From a checkpoint of a small multi-label image tagger: 203450 training examples.
Rows from block 5, named by matrix and row number. Rows with one number belong to one channel. Each number is 500 + 40 x the weight over its row's rms, rounded and kept within 0 to 999. All counts start at 0. Numbers have three digits each. After the name is the row's rms in percent of the matrix's.
# convs1: first pointwise conv (model.blocks.5.convs.1.weight, 192x192x1x1), inputs 96-127
# convs3: second pointwise conv (model.blocks.5.convs.3.weight, 192x192x1x1, transposed), outputs 96-127
convs1.9 104:490587501476416560532464515526459472493509478510495482497515547508480488464536499569451479433456
convs1.10 109:498555511515441512556406534569603531520393471450503478495496528492539485466509512475520449449477
convs1.11 086:448540461541477564505544559528501585534515479444492493481521575494503512508503494472524567542510
convs1.12 112:525472526512552508471450476472521427486515545476492534502549481504528558536509528538483521516440
convs1.13 101:467442559497539488430464525542467458524512480563493437517513496534490571520449521521521470466452
convs1.14 094:554501490482484487488506502508542390460512501456538443574488509420514570508428516501528547479504
convs1.15 091:439485508479525523536536480487495461567486503549560504554426477478483508556498533475456485497492
convs1.16 097:547474428539437518465493479443467411513502504481514516499484465501476495510572529494506481540535
convs1.17 091:480512492510432502467457476503550488454599498558486449528522470476536523432478514527472521518457
convs1.18 098:530506523453477458466457469505494510488456561492484568529530487539545525552493527537540466490469
convs1.19 101:628516536444483439490501462421472455498436475512468397527440482473507508504485495538446482501595
convs1.20 093:478511541521441457467520531513523482538507535436490457493493528424444539475515449453448527514554
convs1.21 085:454533499559527482514474510557576542541447595524544491523359562445510493558539470531446486574480
convs1.22 101:565538468511551485497486532532530510470508507460490511440479471500513514495507467455468438525440
convs1.23 098:543559481439495534468480508525558498454545497482503475548507506479517528504551491535513445389491
convs1.24 091:485526501479495491538469543514549503505521553492471529568476480510517471504492543490550574509522
convs1.25 107:449528504487493527507478491369580577488493521473505547458512556485595489542483466480465471479473
convs1.26 094:491487513465529587565481508474481517550535484497476500534464501477503567434465514500461537391542
convs1.27 124:556394484487514466527525515443602465478496528555482493495546497529538492528521473569514536484564
convs1.28 079:486494464478442531477531452518525446522551458494504497505596551491520458523494482506407474494499
convs1.29 095:477447468493559524537533474476505558522533454554448522501462389464470541487483537466492500552467
convs1.30 102:489526471533492472509507454445503538484518525513459472431515404510545535536445539540506476480441
convs1.31 111:486494467503520509538457439536539494492542498554503551410482436570490570562566525457498479510491
convs1.32 098:507511474465555490485462490452597423538544486535468491446488534597576466566404540501483499441529
convs1.33 090:462517427508525490506476447466599441547493501508500514422467491517444465526537531559552487453509
convs1.34 094:520497536505532536535503508524529471545514459438550547518506498472513500512503527504405510489497
convs1.35 098:413490544571498527504559519457536515469547480489483500516560500435458436509453513484495464522510
convs1.36 110:494471473514490554492471518520579487507494512525464454516479454417504537406500490551542496500553
convs1.37 101:446452465461508493540455519543437472530409464461551500465487524554511555485550482507447530485478
convs1.38 101:448532557449522517522496555514537525441519489596526540542453543488529490485477518545514523610512
convs1.39 087:527518491456554429511501486508511548533466538561484538533492512498501543524482530551526535432485
convs1.40 092:465524552557482510519567494510480527589562512513459540540455502389474463526547519486521500477472
convs1.41 094:470495442514476505517474540432477533475545510444515478411542527490474554466483529551466427489485
convs1.42 109:549505513462489567533525524545529474524442490541494507482488383451512560518490512540507449505485
convs1.43 095:501557483480529528477597475428487520500459536396471550468503516450500529488395499478525534516481
convs1.44 115:577528585542518548479567484634459511516526505464467517491496544541473495521375499494507503513500
convs1.45 098:535498555476516498538487521519511468493488506423438511545548511436499516527461479471421443457526
convs1.46 109:454568491463489507556530491485570508559504522540482473525546515536506570502541448526536550501458
convs1.47 095:483509514500501472437478471445544487507585483418548538430474553524572451529521484503473509498509
convs1.48 109:424514463565433500547497449473340477486458506423501391568477530452503566481403511577490511465500
convs1.49 083:503452509509476498488505520523494467429525511463428499443468555517593541466441472428430482475506
convs1.50 111:471529447468530529481491456464534556519489503564492475511497555507504459516467511534489501501516
convs1.51 109:528542446506481549506462495521524493496491504482513476407515438431490555596484497505489449477439
convs1.52 101:542573520537433479576510531445468498529490468490431423482490498458526473509468512487505561492535
convs1.53 100:428460508541466474471431490447487476522503492456457477511565463520533444518446507499464520476521
convs1.54 095:588505501490459563556437511509497494534529490453485569542409493464478545509512518524484466526513
convs1.55 086:521492508492463530481501531537504498460482532451445495560500472427493508503478441542481503479502
convs1.56 084:432488528416516514501485518477514462525470497473480545458495535514464455529494493520422536519526
convs1.57 094:499554546503464487508516495465446522475493443554506477451471557527478482548526499430452516487453
convs1.58 110:496558518470473537485489466544499465487484481465484518509498500536525505516644494425495451472517
convs1.59 097:473491471500503471498495486442499499550480452459554550539461484498536566482497480449473476423450
convs1.60 085:535544534498501444505512452484496519531463441525460523514430499422502437479532555518488506545470
convs1.61 107:520514494476472522367514492511468465509474472483500538530496466577595481535478475438530562478483
convs1.62 096:489432497514502507560501506505498500458614490495521487427509446429495473504497538502464539556541
convs1.63 089:460500451435526489554462500576478450498494505489495496493456477464472538453423500451511493496543
convs1.64 113:533517505510450504490549519544480483520503482480539603539490440472558479451557483534533441504547
convs1.65 095:531470527463538525522482514481522465505535474488548498555536485493464506511454437484498497516556
convs1.66 100:536551460511527571577409457544500493568484503502511427512479449490553508498562580510487479485491
convs1.67 100:506510515445531452491521477522536532431481540537487593452539415501538493508485508563519439511535
convs1.68 098:527501458534496515463431510469493490550552473469503486565489528434512566502530480405536441522531
convs1.69 103:472540504512444495508536494435440485490461484499578485431474395523514438451519484473499518438506
convs1.70 105:511442534446496546464549511463547429612497526541510487436495538467521548467468482490435464431492
convs1.71 104:466575522506478490559536527573442459531512553498519532501512528519498474541562555549506423507476
convs1.72 117:483498471496467496482530497535496504426567496464481532526619576500482515547482495518495502477486
convs1.73 094:587418501541486429581483522528545441501522446504484448541466500466515482519550446482533538557472
convs1.74 096:511507482544383508485479533541523475446456504463547494508498417447522487517526515468468415544536
convs1.75 111:562472487620547492504520499477490412481497507528525479539501528429537465432478474524478477488523
convs1.76 100:538476529539527513509516527507512492530574458467484474552541484523515449476478557473544462468476
convs1.77 098:485539450537473553478481518504486490487423523534502488511532497469500434490444502481459548514524
convs1.78 101:478415539517472474493527508437506479468534504501427512520503507539514484472466450525510482454472
convs1.79 100:493492502554487483541504555533510423465534520543537529470542442523571494514517470497523474530518
convs1.80 089:546476477510451520497470547502460496488473503535522464520493445484439508475533450475500503510454
convs1.81 095:502502488497520461564470564434504423531553523447512514493535477435527492552467500465587456485515
convs1.82 086:461556469450563478414504540483534520536443485535431651493461492481477581559508513505530526465462
convs1.83 091:540539455533577491429528493550375587493582478510483524558527416463490480512474547425500557544487
convs1.84 092:517460467500474480526493499493502535450520508570520476485484520452478402488451481447444490543553
convs1.85 102:544521412498498464524457508343426493469533489484512497479482470466471550495447508437527547498449
convs1.86 097:561516427445471481548473545524506543471533487543474521506535549526520529494461502535508580517563
convs1.87 098:528624508505505484428501506532551457476450514479494429496494546448524576494520519369584435533555
convs1.88 105:519449547559478501414480515507451508486477533482434617517574523501533531472506446466515469441553
convs1.89 114:566449496499534535513490530486520434485480510464485482496518488518494474522501501476478545530479
convs1.90 111:487492526442468530450495492502578530523495503502459605573506529512488475555430487436541383558555
convs1.91 099:505430510521486512485533541475567462487624497506548449466526512539457444545533474488539411488533
convs1.92 101:419585459562503518485537575539568441538463527523514488536562534490441563466444490400572479533536
convs1.93 103:495535450470494526494443525548550406602519456552449463481486514523507465525444518480501517471499
convs1.94 113:545493498476531526487491556503513470547454499564482564414488614528478493447483466481457489434471
convs1.95 082:549536488471443466529515456496514510543466577461534521519499467485501476547426463518444503482444
convs1.96 090:489545499483552400545529480504548504502487483526482548499414484507471512540506532478545472530492
convs1.97 109:487513480492449436404466544506451485506516510436501477488460406507459375495540501556482433482487
convs1.98 093:468470430397479507479492601493444534556464469490505458553526411477504482526480518504449509461482
convs1.99 092:444542453515505490509487528577505501475517483508538500463596361497485541531531479508575526486451
convs1.100 094:514499519462484532564516502511478527513463468479493509512494525515453532497527492429425496452475
convs1.101 088:542503470474433504528536508583519493499438492503391503505471473562585467461549563471555523519473
convs1.102 111:541514457428531474428581523598458462523528491474488493471470512563510581513549521505510450532481
convs1.103 119:527560484550523450460547481545574560470453467492524524515471461534544555503521474484495426450529
convs1.104 080:523447487543511511451582509452505502466609538496527541471526469485483499484523515482507531463453
convs1.105 115:521366485501529564457594495517466532525575504549512459504466533494475535457618488472493415444511
convs1.106 093:547505487459545520486487524553446520543487513482406463527467523502525470472500494505433494530527
convs1.107 085:484506497463484474471484428504554468513489500487557538522551444514529519587516523447444513519526
convs1.108 090:596492555492532511496569540506449567549508540547413449516533579509546454497508597463468515476490
convs1.109 089:466529498481500517511412495569543449411522518493540510523430497431527492495576517519478549537479
convs1.110 108:459486440461547480520478533524451497510542496504509425475459390458524528487438469486488546558425
convs1.111 101:536456459483531463582489517431523505569549521457477496518511420396459533487497506489548542426460
convs1.112 086:467508476487465497527548518494485544533490552430494517522487579540578485532522489489490557489503
convs1.113 109:536554485485509501470480442513486471487533459511518475439420514451504478487461554484526484585494
convs1.114 105:535485529518484542512496460362465539497569461497497508474525502534532494496454500489417440530480
convs1.115 104:497489498515542499498494507567544535509400506520519553499505581454550450500528502512484514472486
convs1.116 104:530484465549567480477528497511511640524522510532512475517460557537508519459514532499471459480496
convs1.117 102:508515519537449519489516457493507517504507496498484438532484521505443424497442524467544515517469
convs1.118 112:525476503572447504581555481504479452467460492458508500436477581461432510580530474486505485600470
convs1.119 094:467492498518494530425485504549508550472534514451479442483523466442496455528475465442562410539567
convs1.120 095:465515571423476583525542488476521498499448502489542545479487410532531475490555528513476536557544
convs1.121 080:450523553473504488458486486428467526555470533496485496495513462511489455547537578522517468453603
convs1.122 107:502509518470578479595573530585423463569565529521537462410490496511505459523507487491493527513480
convs1.123 101:462527543489566483527472537619458518481514529497498514500456511516509439528445434462458493497523
convs1.124 088:494427486527512474465539543484438528490457536455479474523422512566546397491554504537507577480513
convs1.125 099:475496515533432536551463523544510502540513541511517519493529423415455567351517513515502493478519
convs1.126 092:482490514478515523537541490516530558532533524559480551515485505418446529584450475477491434548517
convs1.127 107:520428490530510467456532485513434500513517483497490440504488463489497533495528512529459553510479
convs1.128 082:491405438508551514532514461482522572551434466366424445488525494510461513472517486509497453489529
convs1.129 099:477508549532576523476473469458491535497517472517426512454521499528472531402480494455449598406543
convs1.130 094:496512469494490499523439510510498532542539518497484481486520516490479509530500450496507424476420
convs1.131 095:468573547559505442503426452549496499543503493493550492500557484506461490450444504510473540562543
convs1.132 083:467500440489516471520503483540472466486415464613479597544541564510520449467456573466572538485442
convs1.133 107:496467500484493528497496564482562515436475469521507383546516538533464462528502446452521476491492
convs1.134 106:486528493581512502548484468407571571472502496539531460450510542522483495501428507534457468574499
convs1.135 100:562527475500476482476458460508508485521507543438453513521429464421465451540555472464512484472415
convs1.136 093:451478520469442498489460532467443472508471485504522443464488563571537489519518502533563546497473
convs1.137 103:467502536502469467546525492533470382450503510463534482405511441544426507517467536508472499503520
convs1.138 090:538483490524501512493600572478479497441509507479391515472520468514452503519476434516480506528444
convs1.139 092:493483465520473465493447485438510490519486518497479489634483484464476423489558535504552492424503
convs1.140 109:496492439464511486453527498430526505489505452504426557511525463493429502483478593573499537462487
convs1.141 117:542482568478590531462455469416395424528425490491489518580521481448515552506478537475510499565503
convs1.142 093:527466598504521546564529480564519615501432541527551490540516482533480518457469519502522570520479
convs1.143 097:519440494565473548540552476596502541502494553482531516511610473507440446504484481486464493541505
convs1.144 103:549508545541499535484460492464505454437585519471519435495494524504492518490562500495471554531544
convs1.145 129:447528458584468510496546519513472494544497502523513519571507499543506552518537490499506476357538
convs1.146 104:479420580437462487510468450502475577540568505529507454499503529508512490462446508507468447447497
convs1.147 082:510508458483514503515448509456457493551473536463521464535567451489514479566509516471467475456477
convs1.148 092:434400443516553459497512517568458509455485490503483504508555453475497510516483504547519482472452
convs1.149 089:485498444514511526523525524547537451526529438544536532512485474482478486434447481556514455493424
convs1.150 098:539488448479558500520553510507524498490470513542459524482497499466492488448488484467512509473419
convs1.151 115:563475478453527549394482446484468523520577499543565530467439566508556496465543448525495451467508
convs1.152 117:487537429440523504573422477536571464460572465500470494523513484504451574553550511501527447493551
convs1.153 116:602519479416531446437465491522497458548452519524517500529500455455514541526521487484451429491512
convs1.154 099:538541503495534532439453481443426475469504534493515537568499532481556480507581468356454426493519
convs1.155 095:512533492454506556510512482469542501482558439501566500534476517473526481494496506440537501529473
convs1.156 105:528558538505509549429523520511531489443571528533503520426480479547520484504493476543487544515465
convs1.157 120:524518500603472510555363495533544574361470502489474526501510483498452515497531501539488476562493
convs1.158 107:528500494529531521494469475542526420504429492507494499494492433551527614524494522494502459530457
convs1.159 132:523487480494488498428538510480456555532468474491474443481495522493470481535436503551557459449519
convs1.160 109:492548439436462515543482500468486427515474486524527551445509492533486504483463515529520510545518
convs1.161 103:505528467488455513497457504417536482445494505448508474492435552448491526526514577503470466504566
convs1.162 094:543446529452540527514514554612543519535440519538445540532430512487486528504508487496476407504494
convs1.163 102:524491495494450432457500509529498522470514531459576510496478502475484521522422479550503537475533
convs1.164 104:505545586482457455381479428407502483480553504442453540486483502477459516501507521487546441469525
convs1.165 113:486504484569513435532481529501580489451482506532563559552453513447548464465467525572465403485546
convs1.166 095:517429548498520551528528492442485529555520450460548415511524514507501564487562491528467477492525
convs1.167 089:369551491426569574482518435498514484526516484400432471512531516408524516572448503509475518490482
convs1.168 084:517505533462533534522538490509522602523519421507478547536451536497433482417553504497514415474508
convs1.169 087:515523502507486468559480451497574454490525497480502490582498480448504518496548493487501508500505
convs1.170 096:481506538463454500416541501520484568537487493470528457497475521504492519423435481408522444478483
convs1.171 097:423377592544509523515431426441411478533431493483449481422469505460489476515485461457459482520482
convs1.172 109:591491486499496487472465535551517482496456515512493556531558467488517566507462468514450514619495
convs1.173 082:488431497518508470553499492493538490460457508555564493510554513504528460499439495515453503544569
convs1.174 110:570604501555491519506561521451590561507519510470481421537488487509509526519571526531485545540518
convs1.175 089:467473468556411516475520482463489557508522485496545487499553486448531497549505453528477522460500
convs1.176 107:503510529491477508489470486480450521471554494514466590554493512375501486517587554515490387464505
convs1.177 100:504527454470516583462530506474488518482463547485516479459506479479496459521574462556460498479527
convs1.178 098:502519476499506446512561525467529490543509488480400527516526499443550518498493459544569470433465
convs1.179 108:531522486545547427515457530495522503503544473482492495488511505522496485511489509517538499496433
convs3.9 099:476500472416461464510511499509465552628525449546505489509495436534515428591535486515593533492453
convs3.10 099:490569477455519504559510556545461565519415553480526484534481520505542521524557475530515429542494
convs3.11 082:498499533531576452456613526507531437468505549510478532464457471461521499523514541527463489472540
convs3.12 103:577541553475489492513524590505525521567490541471539514564427527489477580535527490501521530482548
convs3.13 111:470396467474533574503475516591484487503566569512451558466549540475489436562524499554434474435535
convs3.14 090:513533495519489534521580435451500472534478482460441463455586476504512485483498534462583510565480
convs3.15 080:536510496507498515571489500507479517477473529487449494534462496534525433462514441578505461475487
convs3.16 093:514538523467510507521506501567510490505504543443488470486497464459460446495508489552494434539467
convs3.17 089:617607520527532485455605542543396417514504496523524504503503552468444502553443494469472469518511
convs3.18 100:494618479554517468474521485514495500469546487476506502485507485490506501492403432497481528505400
convs3.19 112:434489512526471491454495473560493445463507467523523473511492559540482462475471479449461439532561
convs3.20 088:450487489418499432520503493447533509432518445545500539536573506491526529503461498476504546479547
convs3.21 074:523508487476531510454503531529496549529553455550493502576556548448517535574441457465495530462536
convs3.22 096:573446447561530452482486589479534479572517546489477500532422455485518524487492533519524502526463
convs3.23 098:480443495496508521464500551559521525539551445540526493550500529486416448577368486556444484460516
convs3.24 098:462492497470502453517529449506557477485462491451501528560470446533499526465489517540459558584514
convs3.25 108:534501508513533421494456529476457470544472430538471473478500476470546516512524557535457524575503
convs3.26 099:523535495520519560545471491486486475494480497550490520553524460480546452536453478506447512552463
convs3.27 109:468550520445567483500542535547549529475473487524477495494447551476467524470497583469495544484529
convs3.28 058:543492482522492389516438495546540457520485505536534515523512495536501472502466560483519543462504
convs3.29 100:468445495454480458516504505517467490462573552465535535485459519446514474528517430582490456518495
convs3.30 107:480558422490537454501556434471540470528469460520492536427439525522461505542523520458600432518490
convs3.31 098:559538547507485442512494522424516566508542472451464446537540447450502540477462489527520497515481
convs3.32 105:485530554534485575519475500497465488514489563538514505565522538364537526436510507478516478483552
convs3.33 107:501522556523450546556485516527455499486467538534471468520471502479526507536441569458470467516465
convs3.34 095:529466454481470462540420433463472503478490502438493523465534481481512506469472555464514515509473
convs3.35 101:493507474561550515453474517551484591536472510538477434571525462571433485529531483483535454456578
convs3.36 107:520444493526524448439495478479574508482468485532545423456467543492432541346516539489476522511533
convs3.37 098:483560553459457523494478418508487467469524498552537564491510497497447501526520500446534511461488
convs3.38 100:462486522438502542531535567460515530545501478488546461517431524445416458495558504495512432538512
convs3.39 106:509460549501493492523480545434477519419595530497505558542513486462509513416529523503527481526454
convs3.40 091:530503498599488542548466466534515592593502544557472511603565503472403494504453460460538548488446
convs3.41 102:486452512488504487572480458499457433472543490556511496479488500457547502514564465454488502492470
convs3.42 106:540523504455431497505565451503494512519484479418523506546566518533464438555497544602442483520430
convs3.43 100:535484549526479597572532462564498484470530538442440466494459492453475477446495474524438462454465
convs3.44 107:452524428549487524465516516420512486517515433499447477525566483436455553517493495507534556436482
convs3.45 100:440481478550543450498497479503441553514458485530469547540480575445556452531505532456471475490397
convs3.46 119:510462471541494475560521479481399427505565521595494602518601505529544514475475490510514452497490
convs3.47 095:502459473552524482533508542513546551551527490459508500555506521521451455481476530562519419541521
convs3.48 110:511514460497519506500484459607463466501439538569478480470428506501536516481416499495449488492495
convs3.49 073:542527520495498505544428483457551484481585493532494608516432485444486554518483553444535461576448
convs3.50 100:518486513504481493511485518462561499482467523488507517480504531474521444516554447441515441533508
convs3.51 109:505509525479545464445561469493498516546484491465467477564554562476450498491491524560481473499549
convs3.52 112:519453458589479541578544447498493526551476509514497504486490460529612503483494519475488594506463
convs3.53 090:457483472519490531450489520503501426548501501483500510420481555435520478418516548505446520498496
convs3.54 111:448471503479475470453451479507491484491468487531498525503520508526504530540524509472548533500531
convs3.55 089:477483513544495510461492480512562395491490446541488530426488473479463566457459480462445516490562
convs3.56 050:480525526543484528520430500534463541496480464504511537535472603532495421487467497506424512466505
convs3.57 095:476420487458478534512502465562519554484547493501466472456450482526523500539511513470513524506504
convs3.58 110:516451564514468528506527520508532466561438563430494470463480476520506530513480459525500587451473
convs3.59 088:482448489479525440441511464553588431465425530557474566568494564469501482471471525445515478415521
convs3.60 021:505517474462474503456533486483410460573452475468551528502452531533442464516448494523436543563560
convs3.61 115:494457511479486502496492501496426504497528489563456478448445422482572528510500419500482542489448
convs3.62 111:542522488481471482568540566461594451549467550546457470478479479420507555489509515445538525454505
convs3.63 079:546534513554414461480508461545503480473524427495482453528528489497459467581428514441476552504508
convs3.64 106:493465604494480437502504501548473531486508494591480525521511478512467530455476508515424506533493
convs3.65 089:503509528556474496487518442549449546524449565498472531481534468504467518480473496561489498467448
convs3.66 099:531494518540505473551467496526450565494523548462403484478561564508551527361440433532556472479505
convs3.67 100:477596500468461448461498479496510571486479428462485474507490446402522578515517503496446543492468
convs3.68 094:477486548420553501496594539525471477558473511462495484450466480517508527584615487565554481476543
convs3.69 096:485509534471459524582510508527533462499534506497480521502465529497458494509478434579508538509470
convs3.70 107:457503536486461578501512443502579490504493486548505544477548464526484539594556443478492517446511
convs3.71 100:453550456487468549562522496462468489536515525482486436451473509540531448507543450515433495500514
convs3.72 111:460497493558526475517563517472503550477538473545514617517481605506446524499512428505440501505425
convs3.73 094:409470511404480587409473475494509517380496452482524499586480532449466453581526517559455426540505
convs3.74 120:550500485444490481562569523495500505532556445512457518513517492494458543448477461409581428481477
convs3.75 109:570540506401462507502426489458437443487478467521522518524515463457483386509514496522449539526558
convs3.76 112:488441391444505568511526544474543496421473469514531392535536560485423475526552498477503497520476
convs3.77 096:504509455521491496496490510461494530503521497540539561545552548522494496546422514548453470506487
convs3.78 096:477469567479496462515461445540532502488528557483553504589516589553526472498528460512473523515487
convs3.79 106:505494472529471504568520463428511453566486510535593483518491528617467476504501518509522478488535
convs3.80 092:512464534492462525466549555510505484540500463489450525497465416450519494569550505428494394454456
convs3.81 102:520504431546507485480532447477473467520535452494409461550598461509514465557475474458500511523453
convs3.82 102:553543502477451486495498429477535461525649517531491507450479506422496538504495477500508524486495
convs3.83 101:489544521591517445533464478478487436451478476478530510491446545493508587530457545479475456475498
convs3.84 093:485486454432493443482510518501549592482521507479507481495435531512495547521556461507496485539493
convs3.85 106:489504483489481494456468434402508543418464477501522550584477467578471454506490511465533481402508
convs3.86 091:480490501529460555541440482568489503419518502525450506490506512560562492480426473515511524447499
convs3.87 097:486513496557467486440468560419424490511473504554542559429465485538412519516516504436490511530501
convs3.88 109:488521484473486434535440456486467466471510519491452522543510520601508512497430441469502452516534
convs3.89 103:502550493561497546503512444424521513513473519577493524470518484456552457531457464458586452474486
convs3.90 117:505544471473527514437444473539500501464509501567524525484497527496359495469525479497497507427463
convs3.91 104:503433425480553493490531534491542508512486528479515497497483453511512478517581540553465513505509
convs3.92 102:531429525474523499470533502473581507437540490606506546571510463480437545536527519521489440488550
convs3.93 104:527551512531536480508464549491519508534537445523468564533534464514487399572565485536544482500504
convs3.94 109:483460574483512512511500431449488555518494537542521480541542549602461576449465558522417498508534
convs3.95 057:458433475454536580417458524513514536433596475490492565526464530458423543494570527490507474514497
convs3.96 083:493468566559560547514492529487512503515468442477432497554530507520436453522471472577452442481466
convs3.97 106:548469515500504541520495538506557449467486479491493482517556439498478569570533490493417463412468
convs3.98 090:492481532530533564500531478510517551449523513470472470538528538515560511521439481501531447480491
convs3.99 098:525484552519491403479546483577501515478502449470459561551490412468478554457497460591461517540470
convs3.100 094:525548503562574516500522554530499477562484471499459438480522501513577475567460473512490463561540
convs3.101 101:498483483532490566528462493514511510570460474484506433505565535548507493597477501438547511427515
convs3.102 120:507422490519535497462495507559488481484510437439524497489540530469478542502475472481504566533476
convs3.103 106:488517474458513499495514550522530535588501497456517476527525544435483515489481544402519479463533
convs3.104 061:491568513519562491483523466499537548456580552493451443518481453441391569487503520528424514488476
convs3.105 099:486488567543538553422460410470563512446453528470462504528497520517581451528379521456458502444520
convs3.106 082:465521480477496542488521484541487466482544495476456429458546479511575512522527467422536573582502
convs3.107 084:468479490431505507470566511534463507540501476486429514488440427562506531498481499559488494496531
convs3.108 096:506525560419575479501506487511478526473499436501534426520498498546506527465556499570551448481479
convs3.109 092:524524512482509498479480539520460516533461472460465448471558469450539527503493408418515478503482
convs3.110 115:475475531488461486471487470492451460541528506481537498487563423543466456527553484554532442521515
convs3.111 100:483537517527461520538487529483439552570533577588498485499575455490516492518506511575548485569549
convs3.112 074:473512476465554524497544491495550462438451465511501501455570484526468511491566487522569522484474
convs3.113 110:451472616444559568487463475526446553447485499477474489479507438521512551521508517502502469546408
convs3.114 109:489553462507485514480447437419508529519461537478542523439542531498516494455524486571530453494505
convs3.115 100:434446503515490533475506481521410465535533573464461408531526549438412513500387487490535484467526
convs3.116 104:466499499488499489567466485401477528504509454482521498523498515530467441581454538553464531557425
convs3.117 098:459486521510505475499495464564496474520423576488441562527477528478472509521468444468481431533517
convs3.118 115:514519639546556519464562516501481533472549417579521539565535536539534500441518474542465527494487
convs3.119 121:486504507475501461472472454598489531484535397553549558498514586531532452496566501457528521507494
convs3.120 087:520519496522441510499499478486490460586513522480494480454468551476477512471497496479533478485435
convs3.121 045:531421484579486479527517530550516509550495515552547532528520441524489459499518430524497523517519
convs3.122 122:502483454501500467484552522440489494538508543461472436463465508593547455537459443523508505513449
convs3.123 091:441562538502580548437472550522597466561512549484555393525504478536486474515514500465471510532533
convs3.124 093:473492564572511516541534422501458459513524508421528552497547511546470571555529479514429449546484
convs3.125 107:498518469493457432484483536526470524529484453498459494514493499483458494433510464504527513431481
convs3.126 084:536541453613507538508478456501477526478495571434490558567472511436522527564459484468518512467501
convs3.127 117:521540487523464527535505529563547493530484521552523509521504510512511519497527568454493492515552
convs3.128 078:507477557502482445460497475568497496542511482472468540478493529488496505498474541546422531506555
convs3.129 095:449516457569510482495546536494513490516527475464528520510510473573534505515529509453532410482500
convs3.130 098:479542498517528510439502425521480517526522475488509552466537467478503456564515558431437455504487
convs3.131 099:513526522534455549499458518485502525557465554567465541416417454511504548446482522487527504488537
convs3.132 076:520486511474485383505470509452563497488450495461470499525501473501470513529478565592502534442583
convs3.133 115:465454498464536523531565484523448574506505477490422499483514509545550475471515469468500507470514
convs3.134 105:492504479354477525447502489477455577463458534543505508511497431413537443506565485529523480548486
convs3.135 054:567578493474475544499468515509425508514464548498462500543543584574542543497450524527539501500531
convs3.136 094:544559547411504489451557509463578438493501481499536491524455528471443484450476484475507595410514
convs3.137 102:557462485463473523518494520483484546533559453495531493516574488505474481511424507524540548527523
convs3.138 079:474613481444505536493565486463456575508494577451463490492449511502420534494502543531507502557510
convs3.139 089:436511533484459493433462486423501533466447490515502526481495481443483496459586577487429477422507
convs3.140 108:524530537511483429539480475519457511450431513485556502495478529525463534535497523493505512498483
convs3.141 108:454499586496496472477464531582469461502482512466499469504500530460471505528464524487440516480510
convs3.142 095:487478541477555487491488464491555476535459494550492499518463471555541490562560480467503532476554
convs3.143 098:500482540552495529516475525564523492465499511434521516448442504473550479471520493510485478527478
convs3.144 112:474512548497514552487587470521528503488483512482480505458563481477503498462530487485503522433503
convs3.145 119:536489467457453469485533462505423534485550511498546529502478490495460486485534492469451550435531
convs3.146 106:515519522533513483462514476496447472464512517558542541532492517602494519517523524489435386506462
convs3.147 089:452507480521545489510503472453486524435551491522485430487571499548510541524554445530568494419498
convs3.148 096:527544412470439508521533422409478502480544471501490469473542526549522520401556470554483517522541
convs3.149 067:462484487450508441484459513455467571544480417484563404433482490477502505453525555508558580502477
convs3.150 100:537481501443495419434521454500445506441474503464540518548498484445486479481473423494540433607539
convs3.151 108:450526480546465467523518531472586532545548444471524478508535514518579516429576454475480548493513
convs3.152 112:562485481489468528569489473526515525548546605491513479535492481475416564505507427483452468467528
convs3.153 110:490611556419538499562486462576490518454581480509561529515460489496554566516561481510529501561508
convs3.154 114:474531457509496524509463533475535517502529476542554464592503466532525538510519509552608602556554
convs3.155 096:534504460535549421441477523507497475517471488538559576464487498563467502580508467491548531480483
convs3.156 109:502517541485435494454492446476499543486463490515541449470477565573462471445535503482472546475487
convs3.157 118:520540505530469510475498423512508509507484525537519554512461517502472542435474472514567568524478
convs3.158 108:489460456511545461495521459537508546546532483552552506516542507489464591477525498502452496540532
convs3.159 120:548480523474558531467505441505482456508537497433452466514531555529551477519461493438562402580597
convs3.160 127:439509453566511512452471493498470504504550534513499507441475526451521473523464515494550441534485
convs3.161 101:526570511577520496548450448544469535469579532521555519458425562545427513503510500541554458530556
convs3.162 094:490547493531519527471496509500542501512563556556567506483555494496545505568507456575498492503496
convs3.163 109:521479545522438569545549433505424518506472569553500586482510499584530445485511524429503502521523
convs3.164 096:504479517524493443432422516529518494478480536510487590494508463527528519501495548479560566433508
convs3.165 107:522483473490508547544491558526479545552464488493504510504465498563481545504470483545488422536490
convs3.166 089:487548505508524510531502511451491463538492511515438435442512428501517477466451459525503504586493
convs3.167 074:497464600532559509510549520517528549494552450545476486477470556468557488489444533510524526531511
convs3.168 094:552503478502578563451555501529444479466521545534503500484523497515522545483432416493579460475547
convs3.169 089:555463524559480500531490454520566500574475542486427544493530532510527445534458561477556471467504
convs3.170 107:534453469514521505507549497453524509484524540461513488479536562526483541525520483540449454507512
convs3.171 101:467514605489564546493503439552451476471495495515504560543476475502505523483471546505473563483547
convs3.172 102:530607500491500515488458437510446460541454437524493463536549557534539547508569497524534485526438
convs3.173 071:525553505549514443573569470467541443449593493445500469464451546526481476487462583405518561494490
convs3.174 119:488528526438493526494479463508544550451509501499500590516518474564525500448437363500536501516526
convs3.175 091:547452535536462501503439507503504518447523505447528518536478523465533477484454464423481465464486
convs3.176 113:549544454559481444523469399487428503520473457493477449476401504496456505489552485521429457452474
convs3.177 096:500517549496504398511512498536476502471467525537557525557435453515526511468517508460454532553454
convs3.178 115:502545529532614507533548540487530553468540471541552517496475532504473506585520507491462534469420
convs3.179 095:513562498505442520519447468507508558544560496424523506448496484529482425472510534480454575491477